A small image classifier, trained from scratch: held-out accuracy 82%.
Rows from block 5 of a small image classifier, named by matrix and row number. Rows with one number within an expert belong to one neuron, the router's apart. Each number is 500 + 25 x the weight over its row's rms, rounded and kept within 0 to 999. All counts start at 0. Numbers have three digits each.
Before each expert's rows are labels from the 100 images, of 14848, where the router gives the expert most weight on average: "strongest on" is what is common among them; "lies over" is the class under the peak. Only what is clearly more common there than usual is listed. The data: Sentinel-2 satellite tiles (TerraMesh).
# router: router (model.blocks.5.mlp.router.weight, 64x160, trained with AdamW), inputs 54-107
# gate: expert gate (model.blocks.5.mlp.gate, 64x160x160), inputs 54-107
# up: expert up (model.blocks.5.mlp.up, 64x160x160), inputs 54-107
# down: expert down (model.blocks.5.mlp.down, 64x160x160, transposed), outputs 54-107

# expert 40
strongest on: water
lies over: water
router.40:522519495498543530485498492486494505460504519502497495449505515485507521543512509491513539466549468482466530502460483541485498473479498491496476468524478454495517
gate.0:530487496502499486461459518509513486446509509474531525487497484510514491482528509504474528480516499447457455493481492512489515458480528455479528515515491468476505
up.0:507533504511509505530553493488450505546489515522468463503492507515484507533502492507555457483486503542537539494502489482505514529512459523509480495488496540540487
down.0:493505473472494529500468502497526465503516520511505504505522498518522500550497470493535497461519522493525510510433543505523543529547509517509511508506492440529497
gate.1:518476485514527475512514539479519498516502439441504488503471496484495498501468502468435476514499508540465492454535508484499487547522483564469549526479512475488504
up.1:481452498484530477518509524534510482495483476460499483483462495485451487450493508466474511511479491523474525480508527479522490535548488533536524509474529500500532
down.1:517502463537562502542513520491489513477483516496485515482497502461529516470559488518471510454524490498495513434506488482457508493494509473497481461501506527521480
gate.2:488520505484439486558470465501476467493498478503525538525483542520516460476509481502526482489454509505497444491506491494479472521508500478484527536507495502498462
up.2:453508496514494513513532483530478486498502529480491538532547531499502454464501472507537476525470488478519504531495520481500461486482462469471485510550503489544514
down.2:450480494543513480489507484492510477495510512500465506515502485487457513502493500494450501511494526479509485479502525487486454517511463466486477518460480495482509
gate.3:531492524516508475495465498520469477479483439518488489531517492488525464513511492504490525483535467470494469522453548481512519502506452483513512520513495521493513
up.3:481469514453470461508523506493517514518514499521522533543491476502468511433488467461487469533475545528529518508531472502449460510521490504483522508497507484492483
down.3:503487503485564495496485465504513508474519522524515510519519497525499523444495491529500530500505497487519447481495501489483550476514470508519444510487503491499482
gate.4:546469501512456496475505512499475461507480464512517515530525476510502476523523483520505510481466490522516445500507512547508538528488506466511549490517497519497494
up.4:461486497503482526509523517495553509518507515480500554525468483452462515475458531447526456518515550504526479511534483497532436511498499566513535513474507564520495
down.4:496522495507507487461499508480531550480505568506539519526520536521507529472542459454511482471472499504479472461485468497532530486456468481525539507499505513510509
gate.5:477484512523447499527474479468484502525444504486497524477443481490531513489482501507507493497477531485507494488512534461517456518520503509534522519504488528490477
up.5:518459507495484497480489450507473490465471520567538476509520494485536493513535458505530504525476489535486514485506487522474493487556432453491474505497534449469535
down.5:488515456491513476467506528480476483528493469491532505510467493489493503481513515534467502492526519506529551477490501484489549445487532552548514508492523510527529
gate.6:524484451482468506455461508484521510549523457485517477523470507487511502509517507470477467471494502489527492499514519504486495522506497478472569483547496545466489
up.6:517520508526465484499492474515502514500533459476508480531503514543498488457502431491521515473487514482548481513475514483497518519500528491495511493518492525496514
down.6:542508534510491500516514481531503509479544520507515451487507481470491527487477499509504507535510504491505462461487510502526526517514493482487470476486528528503432
gate.7:482508481522480510538498479496459525513505495517502486502469528509545485519489485523577511472494463460506493500461565548488467493509474516476467477497457504495516
up.7:529481519508484459502510471503471484494497462460518547546492503488496465496550486514520507551485488487500479445514576514531472484464486481482520505519518488498546
down.7:510510503527498458512468499493481520491489499490517485460496452518514538505509537507475494543480503471493555502528507489531480493503489496493526505522482491463507
gate.8:479526518504530470515493505488492532523489447526505492514514480495531503526474486501461508485522506499511518519493529521500513480492502517519484497530492513493496
up.8:497481450505501550483510498490488463472486510451492510515469525502490465494529500528544493531455470496534477483498506514510501525499492492468500474466480524522500
down.8:488461501451521476474469513490481485499492494508481486439488496494501511528505474460463486513523456517492546472506529478503542500468553507512532471504529463492510
gate.9:501463472528470480531491487512527524552530490481535524542480451503455507465511501544510475490510494555531467542505499455497516533481497513478550514492525535488476
up.9:487493464491500553483503503430517522479493498534482489462458481478502540509505511519526510521541519471498507502482506529444491500510492462521504450474468535491494
down.9:469570481483541489505496504486455483463502446492481483472480523482508511530500498494502457486500519488476495495499499473581525497477495500486503547536490470519511
gate.10:472480490519460481511503479520476514534485488495502495562491483490504454509489468511528499518475497552515490509498529491487465526524479485508524522530519517533494
up.10:473510480531504534507453524513556465526446530547503496482502483531492512491487509506498491478449548546494523506493485490485494509523515551539489528451505486528508
down.10:459517546485473463493470510495503530505504508502517504511549557509517504510467543538511472527500511515515514517520528523494477484499511540539474533496538505505524
gate.11:491488477531494516501491508453527508475472527531499486482462539530494504505541504506556467474455498534522485491489480488501563506552489505495491501471499477478470
up.11:495478513483505492512505529503496503510497461484477537520465445507506507509467510503500504517534523465506533525468532511505477533492486542559531501530515561523489
down.11:484556491494523496470521512513462488510513491521515437474495513460529518486492477516458493510504521523446509533506529504499531459481462494482552539510514494516481
gate.12:540491459494499537523494529516472463496500467482519479521470492557520505496513492531484477450502483497513519489476517479500523538492501540499529541506501477495504
up.12:458495528511463474476486485459536502519488476506496552497518500450506502487475505462513509556482526484498471512517518528487470497515509483518489499503512542494504
down.12:501508492521522487481503492506529490540533485489524517525483487481485487491486490484481488522493473540495470542509516521483517486463462582508461501515463512527502
gate.13:508483499512473466497473500563516528551522481485491483543510488526484481473483498466475460508500529519533466528530510467512462506507497486498548527513489510489498
up.13:527506509513528538562483507485519514539492485486563510501472459515459519529507493514491456511519463495494521509524461471527533491473540516473545509515529481509484
down.13:515509564532473537522482491527498467493507511538451538510495479503489491524481521489536476525496465513541459515493469544481494494488521502489528482500532553506490
gate.14:535524484530558519479542531494511460515537530488501497463520505478499504469522504511510522455512479477477551503491477501470543461462532481453469496516513492500512
up.14:478469470489526517453517505522478520487491557512499463480469487471519502487541554513546495485465483497533510510464491497480519481482506463517487499505454479515530
down.14:516491529484477495498536522532538505493517513515508512537500537556480475479465513469524496485534509481505501485518495518484478528503490464482456464463524525506529
gate.15:525466500512489509536491505481527494507499476492540529465467454479519483526526511537478486491503511464511488452510520508533506497489551498487551538495484475466501
up.15:503495521491501492494493527519466494540510489489495513551499520521485517464465489476534493507481499522525480510514465482467491537532477486537477487545525539534474
down.15:533541552508535504523480505536542505491511487523503493525512485487497473524477480518481546478462499538472517507457519530525544513512515524475533503499474538512497
gate.16:523467467498457531500493481492524541504486464502503501505497448463523489526499490558513519531491497531495471496439562568471489536490519462516542476500491515495491
up.16:485498501482519472467520530520521510506540494505499524515538459464475536487504524486486482503489461540480510523504519520499518524508505486482515501515506469502544
down.16:465456459493506500499506513452542510527535465491466501528508491470509520498502505486482496482544542495468479540531504497487489510471469478506491491509501544510529
gate.17:479483491531468484523474481479479528539479478523515478514477487516517473484513498525508483495475519533535474519495507497532475514500509478502540518500494512489496
up.17:470513471555550507494472563435547478537503482477496547486498498473508489504531527460460501475540461488437502471525488501518515516487530488538490501488510499493497
down.17:496517520502501516489527479492473534545531487486464522508462533499516510534512523473455530479520514527507513508475519558504528495487495539545525528509496515544521

# expert 43
strongest on: bare ground; main land cover: rangeland; flooded vegetation; main land cover: flooded vegetation
lies over: rangeland; flooded vegetation
router.43:471474509542554483453498526492488517518502500498513492521471487498494498493523522466492554487469535487469491452516516498466465469531490468478486516524464479520492
gate.0:518468515465490499494514533480479476474483444463483498548462493515538504497477454506492513517514528483510499479455517493535485497516440524502528481527481467492503
up.0:497535464506487506524499466496524529504547547544512498421522491513444517495496523558502466513518457539507522518523480488507536507466551494450500520475520561516480
down.0:496496508530449495444475512454500493496539514509483528482543502513499454467492519510508477505495512531560536500488451493451520482500526525506524497494481484506510
gate.1:510526512474461499535502476516505468445495500511481494466510485544462504486483472529503446497535465508524503510503503493507508526474511547483547508452522505472489
up.1:502492489508469528525435543502508474491510442492480527496448510489527464517473510504518494525499514514468506458514476523482477490497496489533505482490451496503513
down.1:504492490487526522493471487482483525528514483489548485511497549486488465543476497521476474447490530536535554529459457502518471521493506531523534527492466506473495
gate.2:526501489485480456476497486523497478479522495458457540493528500490504533549535551487448488492515498533505525508515505512485508490442503512467505548508495503527528
up.2:470512472485512504533482541470515532526520511496525500462484506502542496521509498526494477501508476512469520476483552476511497452492494529500464559528534571507486
down.2:506509473517506515478516537521509515539501481505543492497474460556494496479493505528495497525548505480499521486499515535499519491521486454502543538538502514424467
gate.3:495481486506514490496502549460492480503514501516519513460475470485537480492498484517482521503502498462489518482435566487483546474502507513509498515482519509517539
up.3:499505508530530518488521546546473453487501501477506496502504489473484458469503484497467529473460490497489476471483535515482526486509545490519501478498509485552514
down.3:507497480554552505507504552500501507526511513471496541475475468494465508469496513514491491505500496546505531472498438463484495559524507474519484485508477521474528
gate.4:489516531521515502531475463513520510507469511494523479522478540532491491493496525471447522515500507481499446521541555489495465502509470512484513476520499510484461
up.4:510463502481495485489565526487458449494517474491464512493526469459517544491535480510539494465524493518529535478469446494497543522524486510522493533489482513506489
down.4:483478465494516496513488474476506510519512514499501480529479519489463477498518490509513510469514516509458499446486535508541472509504500448475481463481489480502504
gate.5:486470529522516460480492517485475512509487482488471522534488484459520474476523498483494541538503509501503510498504502488471488496531459519501457545514457519526502
up.5:532493498509508512510521463484550534533471505517550485480482540533503496515485517487469487494501512508471499459501519459526482447498515457504500488552541468478519
down.5:559540510497510522479518523517500503518493521508477475517530469522501497518480506498499497476515495523488478471486530504527487497464536494465474531459564460495446
gate.6:486520496456513543499534517488474498463479486541486512494516521511515520473495480512524478539517470509516503493480516464547538497483441536528518471509506517465478
up.6:481486494501480450523497482533517499496545551482497483480505450523497467460492497517467473460482501492500481523539489484542491466487534508475496503466541522520478
down.6:492501498492532489464484491472481542513505477450496520481535509532511500473523474483467470488466513507494536497565476540476515485537499489506455482499485499524452
gate.7:546522515484483465483520469516497452457502460489470520502550491501502509520500517494468496477536472499519494512519519532500514509447500486491534477464545515501518
up.7:456538555478495516472494483513509515513488490518523515500500523496489481502490477440520468523480488492504490513496511509519514521516509511531502524494520553461507
down.7:491477513507471521466534463505464499506529513492511540510428522517476453503465535503519532531571481457476455532496514517522480532505522510529507487517475472485485
gate.8:498546488482463497500509492479493501478517476525456522497524494520502486515497486504512459513540482518535523512475489488524517532455456547513531506471485525469476
up.8:481468480520524505494453537529505464523480471503517509509516495528477521472581497486490469498467514520498463482575520484489501507518499485525524502489489539518500
down.8:478494514485508508505509450486472535478503492468528474525490499535474471508517515528491507537515516524483470487468471514514516458483454535497496493567462503482489
gate.9:534524501479507497477526497514544472466479467515479525484532496505476512455500526530441495487491463553515494479509502487506537521471519511513522491464540494475503
up.9:486526507468454536539440480503460490502511530481492513495479496520504464541446470490547494491517516471486510512473505536529460466474530511521493530502485486507490
down.9:517511511482510465481495455454504486513540497471509512503516522533508500527468498483491483497495527514504495534463534529502485532481520579495509526500486495450488
gate.10:494521478485499491519506526504506471490535516513438482479518514506493458541434525496469484508532505500525516542499482468535506498463493543471523509527497521526457
up.10:547502517519519479479543530515461509505520505471460483474472509475535521510493497505504512459531557488506529495428472515468492480503508504529503511497453446516502
down.10:466525491496513520476498544479528503468534474549485511503501495455519507538441522496520476530500465495516488545494519504518507482498525535497495502496492522465490
gate.11:496579520485461475521501466502501494464491510508463517504552529517477484475479474504496468464530487512542477586482458481531518526489482520491526508454481499485483
up.11:534486486515517502485533515498508526496541465510485517499502458491488472557453493510460500525535482492500547496460535497522467465459521499452499512520520535505536
down.11:523504490480504480512512457513493504497541465491506484475539499534464501508467550483502480471537480491527511524511532524540453524498520510505508502473499523476481
gate.12:483532496509505518482518506552513508530495497525498493489546515534471515526489508473452476499488523558477471467537469522501485501485505479511491493553486495516498
up.12:502457506504485501503475496444529478495463488508506521502449485465499518481482512520493541499513480473497518516482541484486504495509509512517514520450533484473502
down.12:514554501529543532513477513501493486480466543480477489536478456510495494542483506481498513517513523510462520491507452480538506487526516500501479470525523474508488
gate.13:469531484516519467539535475502484519491499555518496504470510494523516416518505518545498498524492516504513516517470468468526517477492544521500506549506473512525449
up.13:476511493520526469529529489503480538498508550499500518475489484510511423510529528547496511516482504490527515516462494479516504474495538517502517544511471502520463
down.13:512479523534487491506502493527507514487471471485516529469507491515512547478537520501443464512521524530561477511489492495474532500493415504514534528518503503506510
gate.14:502527505476450530513463494525461491459512510468467495463508513539503505507461478503507494511536463519526528582495523490556514526484497525507525499457513509485471
up.14:468485465511504537474470531502517500507534458520487480482509506489505471533546480512474529531527472472490481502491543504511545548514493473544500515445489519503480
down.14:465449499487533518457525521512513514527449472478511528498568474476500522490506474530497485484559503502516486442519525525495542477545475473470438512472534489516518
gate.15:539499537486518528519492507511512510504527472476484491510493494493471546530486497527457487480522491484474542515449494475518540525508489485523509483539499516459479
up.15:531483537501508528521520524505522501515561466510503431502472480480475528489505482521505499507504520483501515497484518469515520546517473483537471518536486495484490
down.15:483490517531481446471446482520492501497526517496480461554480493525520478520528437539491538495438487521503485492478486495464531508489460505542471520557529492543507
gate.16:566494494466513494501506480504465509478542465488466478509511473505496487512494519518458501482520454527486500523503489457544495541464494503474510479501491512479518
up.16:445492484505490515482473511512515486519494539463502494479537522507463551496490506459482467511482546513520509514544481529507489487508527493547511497520506495509527
down.16:470512541524498490542496529477498500484551507462487519518464503495529470516516485497468503438456523528550493472493457494509502505455494501538547506501490514504510
gate.17:485530506486496456507535487516496510489473489509480518484559496514507468527425508546474465501471509517523505527479503535540510517437513527491554507510525508541514
up.17:464527483502467519511491496524516458504473500509452480461475479453509531533478519555533514496518493548531533549427494554501519520469508549524484513488479519544484
down.17:535505461526515531510542522504468483485483531484505500511506479491470519516458480521533500543493482478483546539514506433548497514484491505524510458490547552508514

# expert 42
strongest on: trees; main land cover: rangeland
lies over: rangeland
router.42:492492514526511519481539525486516517522523487553497511466493473510518513509498483485487489502523541463530513494480546464504529506484512508517520531487484548516474
gate.0:473503529502461471516472466497484530550477478481513492533472528490482484512467465507557507507493503487530523504501471537471489512526486507466469500482492482479511
up.0:509492487550488519524482540492524518559544520470530530498485495487478440478489463487529520539507492471534490493467495482477525510496529493512461475458492497485498
down.0:475490508513448544497467522482511493452511483450511464487490500487526530499485520483478506481481527447523496503514517491509510486514465524527510546542489509483444
gate.1:502540474497475503495480509514471526505473502482487487504458532490490489481501513500535517468483505525501468444548470526471498503553483503558452516503478489493529
up.1:541489497460521487474526521490497481468544496489484489506500448507450558487483497491510474527513469541505501506486478495492545515493516512488458495469480455474508
down.1:511514495548465519531486502483470473482472509496472525526542498523468454503518498535470491509498473519523496492466469512526513477483469434538484498516534506517541
gate.2:511475499513506474490481524475542540497533474503525454525440514451504523523460489492474545525543501496460506495523506525474491467531506477496458482476563504485550
up.2:511539551470505523498523477557472479478534578463456504507523518493482492486543498496508451468463500486538479493496487461543516482491476511476519496511481449512475
down.2:492497536531516469469467497490498480495508508512494559492523451509496450505532462536471481490524513521508513467470472475528541501486464459504546474516519515538520
gate.3:483552535544457482481527499524479476462492540498469523474468535542525467498507520535489488476475509489529495538465470489516498474484472527478511503472478458473482
up.3:531489497549495494474545498541558520497500524477493513458489505528462480506511524475499495530466499526576501482525480456510490466492492494508482509475517473474485
down.3:519497489507470542458485473483521468521489502450505503483473506502521515502509498487480490483544489465519492436534512483539482464544477527501522550514453491458479
gate.4:476536494499495500507501474490480487480446487483473510527510542465494517486519513526469516488513479522525468524514469515505481537517476456531504473509488504508484
up.4:543496578504497520452510508528514484475499500487476481517481526457486511484531502466493501518547502543464479494505515513453496546523512472523517476434489490509511
down.4:478481527472461558486497514476503516474483517521489584495502508503544482518526475512499532489499481533485486524492457532478502507489508490498502519504493461535523
gate.5:521521497520530486508470485528500495470488486506527514532493566527517451526523530531514464497485469513495520510550484505477513473506491481464511434505512505480509
up.5:546472532463514504455510520487507471462544518502495489507496487546502546504496494444485498515500537483459446504533515466497482510532495504467492479498466525505442
down.5:511473515539477502509471509475482543477525526534482548545522492548554496488494515525507531511490516511489487506480454524469483499521479543521537472507521466549538
gate.6:518428510530529511474535526504533530492523480510508441490477519501520477484532492497429508522510510516541480467516483447548522457529483464460466491471503501535540
up.6:538444485501542542496519526501553530499530509506553460479447547490533530498562499496449492535520495499499502448523495484543528457551504480490488461466562497512533
down.6:492536477529527483514545479511488529494478469504516456499508485437489513470523499485526499496502489527485499518476508496482506496532503473489487519513479507510491
gate.7:493505491529516488531496509486491479513537483476492477547498507453496450483505513531534493480471485538512496515520461533511491501513490507472460502516498469485510
up.7:468519485470491479440502511500481533526502550507524507496531519546551528491509485462506529470501470498499503514512492470462486461530489522481509510452507506531500
down.7:522552514508502507533502484546461518514575504502486487521528459499477479460459503499485496519496507490497482459480454456486511514524471509508465486483512494500545
gate.8:493500502497530478503521509521524488499509508469518523530472490491511482493510507533499493443486520497499561491556470532493508427537484550470516489512485501505536
up.8:518457490457434521485457429537479489488456500522518452478514545547518511519508521489533492523453505508532479458526511516501462529494509437487513468516463481463535
down.8:522455461441555488496545499510513483498509498543496430473464473520488515498518496487503519511462494528485510514489509509498459512528544522464482456513502497505487
gate.9:475519500476495482484498529511473500481476522473450467538464510468516503494518501505527517448504486502477506531503480523498476489521436528526508489538478483505489
up.9:522520492526527535514502498539513521522496468479503504535536518512506487482505476475512456524484518474542459507535499506492468486498478443491512452556484490492483
down.9:482433523510518491488509496506482509505543489477516494486485507515517514475523509524540535504523512471498527485543479510516517504539495519521526455500460459458530
gate.10:485513499524501519549469496485505485515441480449534492500517533537523502503498506498511518472481475514513472480562470517478485514519488481512492462561515495493516
up.10:501505568478513478508513493488487459482523522477488518499548483548506548549505492490478455493553495491515520534493500451547510458468499496446486517529505504522521
down.10:508481523520500493504487537483462531500509486530446512518496474502466481512499504515468523523474466476513543492505464503505510490527520518500546454488535509494564
gate.11:493493478508499477502519515520474474477515504467468501512546501465497513452478499510505462473520480477529516546461486497500502540500463496510514508512493477515502
up.11:503503515507520488528478487514491485511548495480528474523493524516529457510508470515509528510457486538466449516577472518555484494534499451469471462508477493518540
down.11:495519504489514479469459481521505475477516465463476528548506517483494517520494504527499462476542508427522494489534514510492518487525448479470499515504504500477463
gate.12:441512425552507465494517479520496543567465540490520511499486543488491483527529517493511483479458501490519544486507502498499475439502499491536521508519521461534519
up.12:520530522472462500511478509467483470442509485505463518513500489507530507467495492562506532528505470496504474532488463521503511532489456554476481481481492524460481
down.12:497542469484513470516501492542484473483523493467490450534546475500459514476506467489443483509527480508521485475545531481509492525532475511495527529489515545488483
gate.13:526513514483475505546425476530472446442457518515479498504502520528494477553463485552527511510469494504506490515517479543489485489497513462465524494503518457477517
up.13:543550493472573497535499511523445486477498525439492497509517494533466524498513534534492483457492444494489499515527510522489538522505498519499497478490495463526482
down.13:496509504538488509510516488507494513538500495466517528495560516511459448486523487540519454457505440493542532512528479518479542497478464484521540468458481502508544
gate.14:534497503493519487505478463531467499455511526478475506562492502484492523511499509521488481474503467485479503523539485538487480476496494485468517458536510478493533
up.14:502521479534532520483546526474528501519504496499497474499486512537495521453487476478498498540489492518506494482540510466478500498534465519473458481461510540536481
down.14:507526502487468460502471537525496495511517519530474534462512498496465496465469478549511499505517561475509500490521505532515511482511516523460503529494496511513449
gate.15:491446485504465502519478518516526497486549482549532489498538472464513473502532474509525527502460475514484485482520495534525537495527529449507476503475538544510541
up.15:481548501499518499497511484492479503504457510430462507510474527518461539498497537481500484499544498499508515518491492465468479530504467554506496489525449461497464
down.15:500490520501503527450477524503516466447477476549510521478512539533502510530526495481480494498466486469488509525505540525510505487493505487485483496511474496462472
gate.16:497486545478493514490492506513445470484473499480495474515491482545492490506484497535466480521506515495457503498535484495539496495503475520453499501529469539538491
up.16:492467503436484491431504532506479509540511501500492475500522476465560517480502481492450481475462528469508516490483501525489517457527483505535512524551504518542517
down.16:484515493472492493571482498531496507515487499522525491543546529482536473501512522482516512491520453495476484467490480480488498557469500515507495503496477482459544
gate.17:487489502531501481536516525467549512479491481484509508483516545465492463512515482493479504499523481521550490513517490465547493465527474505508478487436528485482483
up.17:499510489456498506478466497561426484492514522476484497540500478522509519506504492529538495480463473493456511490493481536482524508504497485470504503534484493530542
down.17:465502500482493505466449523535515475515507523456480522491508465478512527518472515514510497465513523496494479484522497509514537507522523515514533454476500475515496

# expert 6
strongest on: water; flooded vegetation; main land cover: water
lies over: water
router.6:474526512511475510476550507471482526500510551475457530450509498509496529475495508514533477529503494465527487526456507482541516488468471516534471528527486462466458
gate.0:478470490486525477516523487477474546475515518527481518488537513510493499528561541496513511499541465468528494510493549491481502507497464506507481511502439467455498
up.0:524553519529454512457506525526556479528484477468498473516492494455531515483467477501500490513489562491507508494502467492516509486483521485519511492497537493498492
down.0:492493516519510497458484524474494482497505489500485506446478504542509467521489471489480460479502522496539508518492530526521486506505581507518488494513512521518475
gate.1:526510500556503516483509508506506479532489490509500534480502505529524468529566520552529469493496519496530499485477490496533544464485515496532517507531475467496455
up.1:475542503557490514459541468483522491563472499514487520477525519531494487511555528536535452484481527500543503486475491493498530470504485534536520533503486510523458
down.1:527493491467476503540495487465512493505478493480532491513525453497531509514494548496545478482493471499500519495504429497464525471540470502489497500494514492475559
gate.2:472516512491456479552498473507528518519485514542494478513474508539506491477530509524500469536472501521515517500493463511494499512502496518514527501484552543503507
up.2:524489500501536511480500496515512507515483464488534507506522513442485501509474504459465554471502521484491468487535531500503477473532542446492495495507503481488504
down.2:522482469498466493518477516508516494511454523498489492515530476496458476489510474491491481526471527519497545525490513507494517534513471483478499506509451504499499
gate.3:520568540496486470519496510511511490497519524503499533485531508498473534495514474489548442517504502514532480541503531498476543532482497466493493481496495472481501
up.3:521566516517477491520480510500541495514510516527513542485502500487464533484506481493535440515504509503523472538505511495480523519472526450491503492505501474485497
down.3:514531537502509483499448524522505469504461495548492480526510479504497472514511479500523465498506544488494512506512487497468470510515530449512503457502458505509546
gate.4:473506523511494516478461518556456466512501539469448520485492487526534507516512488524550498464491445489491494486515477534467482495492480518499493510498483474484492
up.4:492476510507479507474474526530453464482518515474449518494515481499537512504501503527542503487514429456488496494504483516470490512486482522483472496487467468476492
down.4:525481472466518517560506482511537509525489499510517533547529500498514471505499527513571507487482483499473461498515444487474509495542495494471446513496481488469486
gate.5:511480499518474516481473511510492450456480503491477513477519486515499468466543544537500486522527482509502484509481564502527521491450479507493494513529489418490475
up.5:512467503514501521509461512497481522522493490482512553516477492522529497510497467516528496480526539450476469511502460520503449518509519471515534469494495540475509
down.5:467511496538504509488497523525480493495479523516498496513465537515539475477504495490472487515490520521532535480516555497473477496511492505507461503514495489554475
gate.6:458532532546468485479522507528551531526442478475486520524522527471501504511516544461475511532490550462545496510502498495475463502475495485562549532515503499449488
up.6:531479471472490496529453490504500470522523497526540487490479476519497486494477451513503478468473470565465506486499505526482507507527554495468493495502541536532520
down.6:479509512563504522478508481503465496488524510453487502543475479520497499463495497482474492481515459457510451495484510509469503476473453542505560500477505510522469
gate.7:481507486495528537513500523471521463523522497488504519500498487491494481466492464521504490498483441530489520488496488519510525551508502515475461536461494525514524
up.7:476510484476502518500522494476496521504484523483477558517502556480494503482502500518491529477486445491527538487466523531511549507491495509478456483485515503498520
down.7:492499497537479493513502502508460531476514491479491478464516496528504490474483475503519525487569474473471518480528445478463527463492489512539547492554540462493497
gate.8:485550505588507520535527468485494508513471541498497468518478521519481490471495506540533489562526481509493471480524488462500469522523461530461486449525509500508498
up.8:520437509418482475465474525516524514483528451496503523486519485472527510512538501467472528455490518481509521505476524549495524493473540468556523539477507506479508
down.8:510471513473488448494488481502475496488512523485489528519503477470513483485529454494473473459476483489518546503489494507502500454525491477547501528487501482507496
gate.9:485531470489490502495504477525487547528477502492507431501443520476458475509498534467514501547487489546518517521497522489534486511512527525523514521542501513500512
up.9:502503489467486519520513521500457488475508485462491514457485513486458461529547515535493531549506476520500520517469533518566521492483527536525513565540506495508488
down.9:488541497486530492525497529513461512476492436496478494502479509498525501475512495476496514518514517492533527543501464504503468489465534482529453517540509489501495
gate.10:527479490511489467501520471494466440447484474536494482527534532494481489488492512486515513536540500480498479515525538477465460504543447441480472432502457497484533
up.10:472520503480475508476506527514514565522500506480498462488511521497491471541548506505474515488467452522509499456481488514513546503493536512498493531530499513480496
down.10:527504500460527516533544494468493447524512486457522504523480542499515477509503493499494483487552508552475462517551504506536504518502483494479474487534481507554506
gate.11:478483535445469518493467495551480506453493503460521534519499514452472492490481487510539508521412486519496506510489529531506482476508502484512466503506530437473514
up.11:471490488491500534522501521525494449522530512477539500479527481478517471475475532510511469459497553512525541514481486462553499444494510518512485514535476449509464
down.11:500514498495469468476473515515445453511519510509480465491457491518497512561485440525526522484458510509512478463503465493514484521535482518489498513479483463505516
gate.12:502498506480481475454524519490511472494477496468478570493539522464512510486492496509464504496470459489514473503486517524530531504463495513484479523451526505470514
up.12:496502527491459476465500513497492469485486527477473549466534524492521513503520478506478487490462468496503461495481485523543538485457499501480501533448535481469516
down.12:528526481537478496482492501541492491461533466555468484487504493491471525509510502484536508454458479481503484464482460447509494487514472483478534495495515520470517
gate.13:479523510503489543499499461525515477551467497456490529518477525513468496485515494508493475540477478529537500513486499536522513526512484509494508501461498498468474
up.13:450535528501450529505497472500491492516525542486492530493495497521463517479510484505533451536480479523540499514484460510505512487498476525481505499474515484508473
down.13:465509502500511518477522507481488522495499471527489541489474493557519518518495536502504513495546495500483445466501479470512479495484545482502516503501508578493500
gate.14:499529499531487503487541444515506499441461509512456473488534537500501530506519495505470525529528473500530470473498527472475481483501488498478500483506532511468499
up.14:484493493517520498517478545463496520533460503483506480463427466469523475500479517543496530485497536511500481511515470483521496500501511483520488541455468484518510
down.14:518503486507510466456520479503491513515471516446529477529484471524511511478492468497468497507492478474537533496525482517490516536511529527501458463489520555503502
gate.15:484507536477490478456499493505513583529498507481492496517475465498478520460490486485534481511479548522520518504482480511492494494529503481554470496514505493479487
up.15:487486475485488485495479504496523545547505501498504501505479442482481484434461468486549485479482513518509494501487496522456471539540508494530479518501496492499492
down.15:473588497527502544487503494513516488491490494467441441521504490501525513487482508469529491470493469486498492492495482514459479513486466444492551467486485498500496
gate.16:486523496441521512511478514529501475498509495545507489507495504522502464500484489528517489521449526555503509465504468527445482485541524523487473472471469510490532
up.16:500449472550489501516495484456521511510505505502543527476515507482527495516522516481468496484554469488474505485530522457575503494468492453512511532531538507523479
down.16:543493477514488492496497539486491515509483496504536493573523475484474466453473482512520439505470485498529522502488532524482480528549483482478524483512517477504502
gate.17:500544524480495493518525477514473529499536522525518501487496522516542488517512498502524488498474473503503501477461508516530524466491501500492489505533491457466491
up.17:522524488522521465491554512447524506489508487464485515505531513449491511518490541483454509498582497487515510525509565462493493480481501500522471475503496505465518
down.17:525489534534482493500500520499515495529489469525490464508531500510492480507521495493509502510483517486526546508504501462495517503492430496500521511500509507500567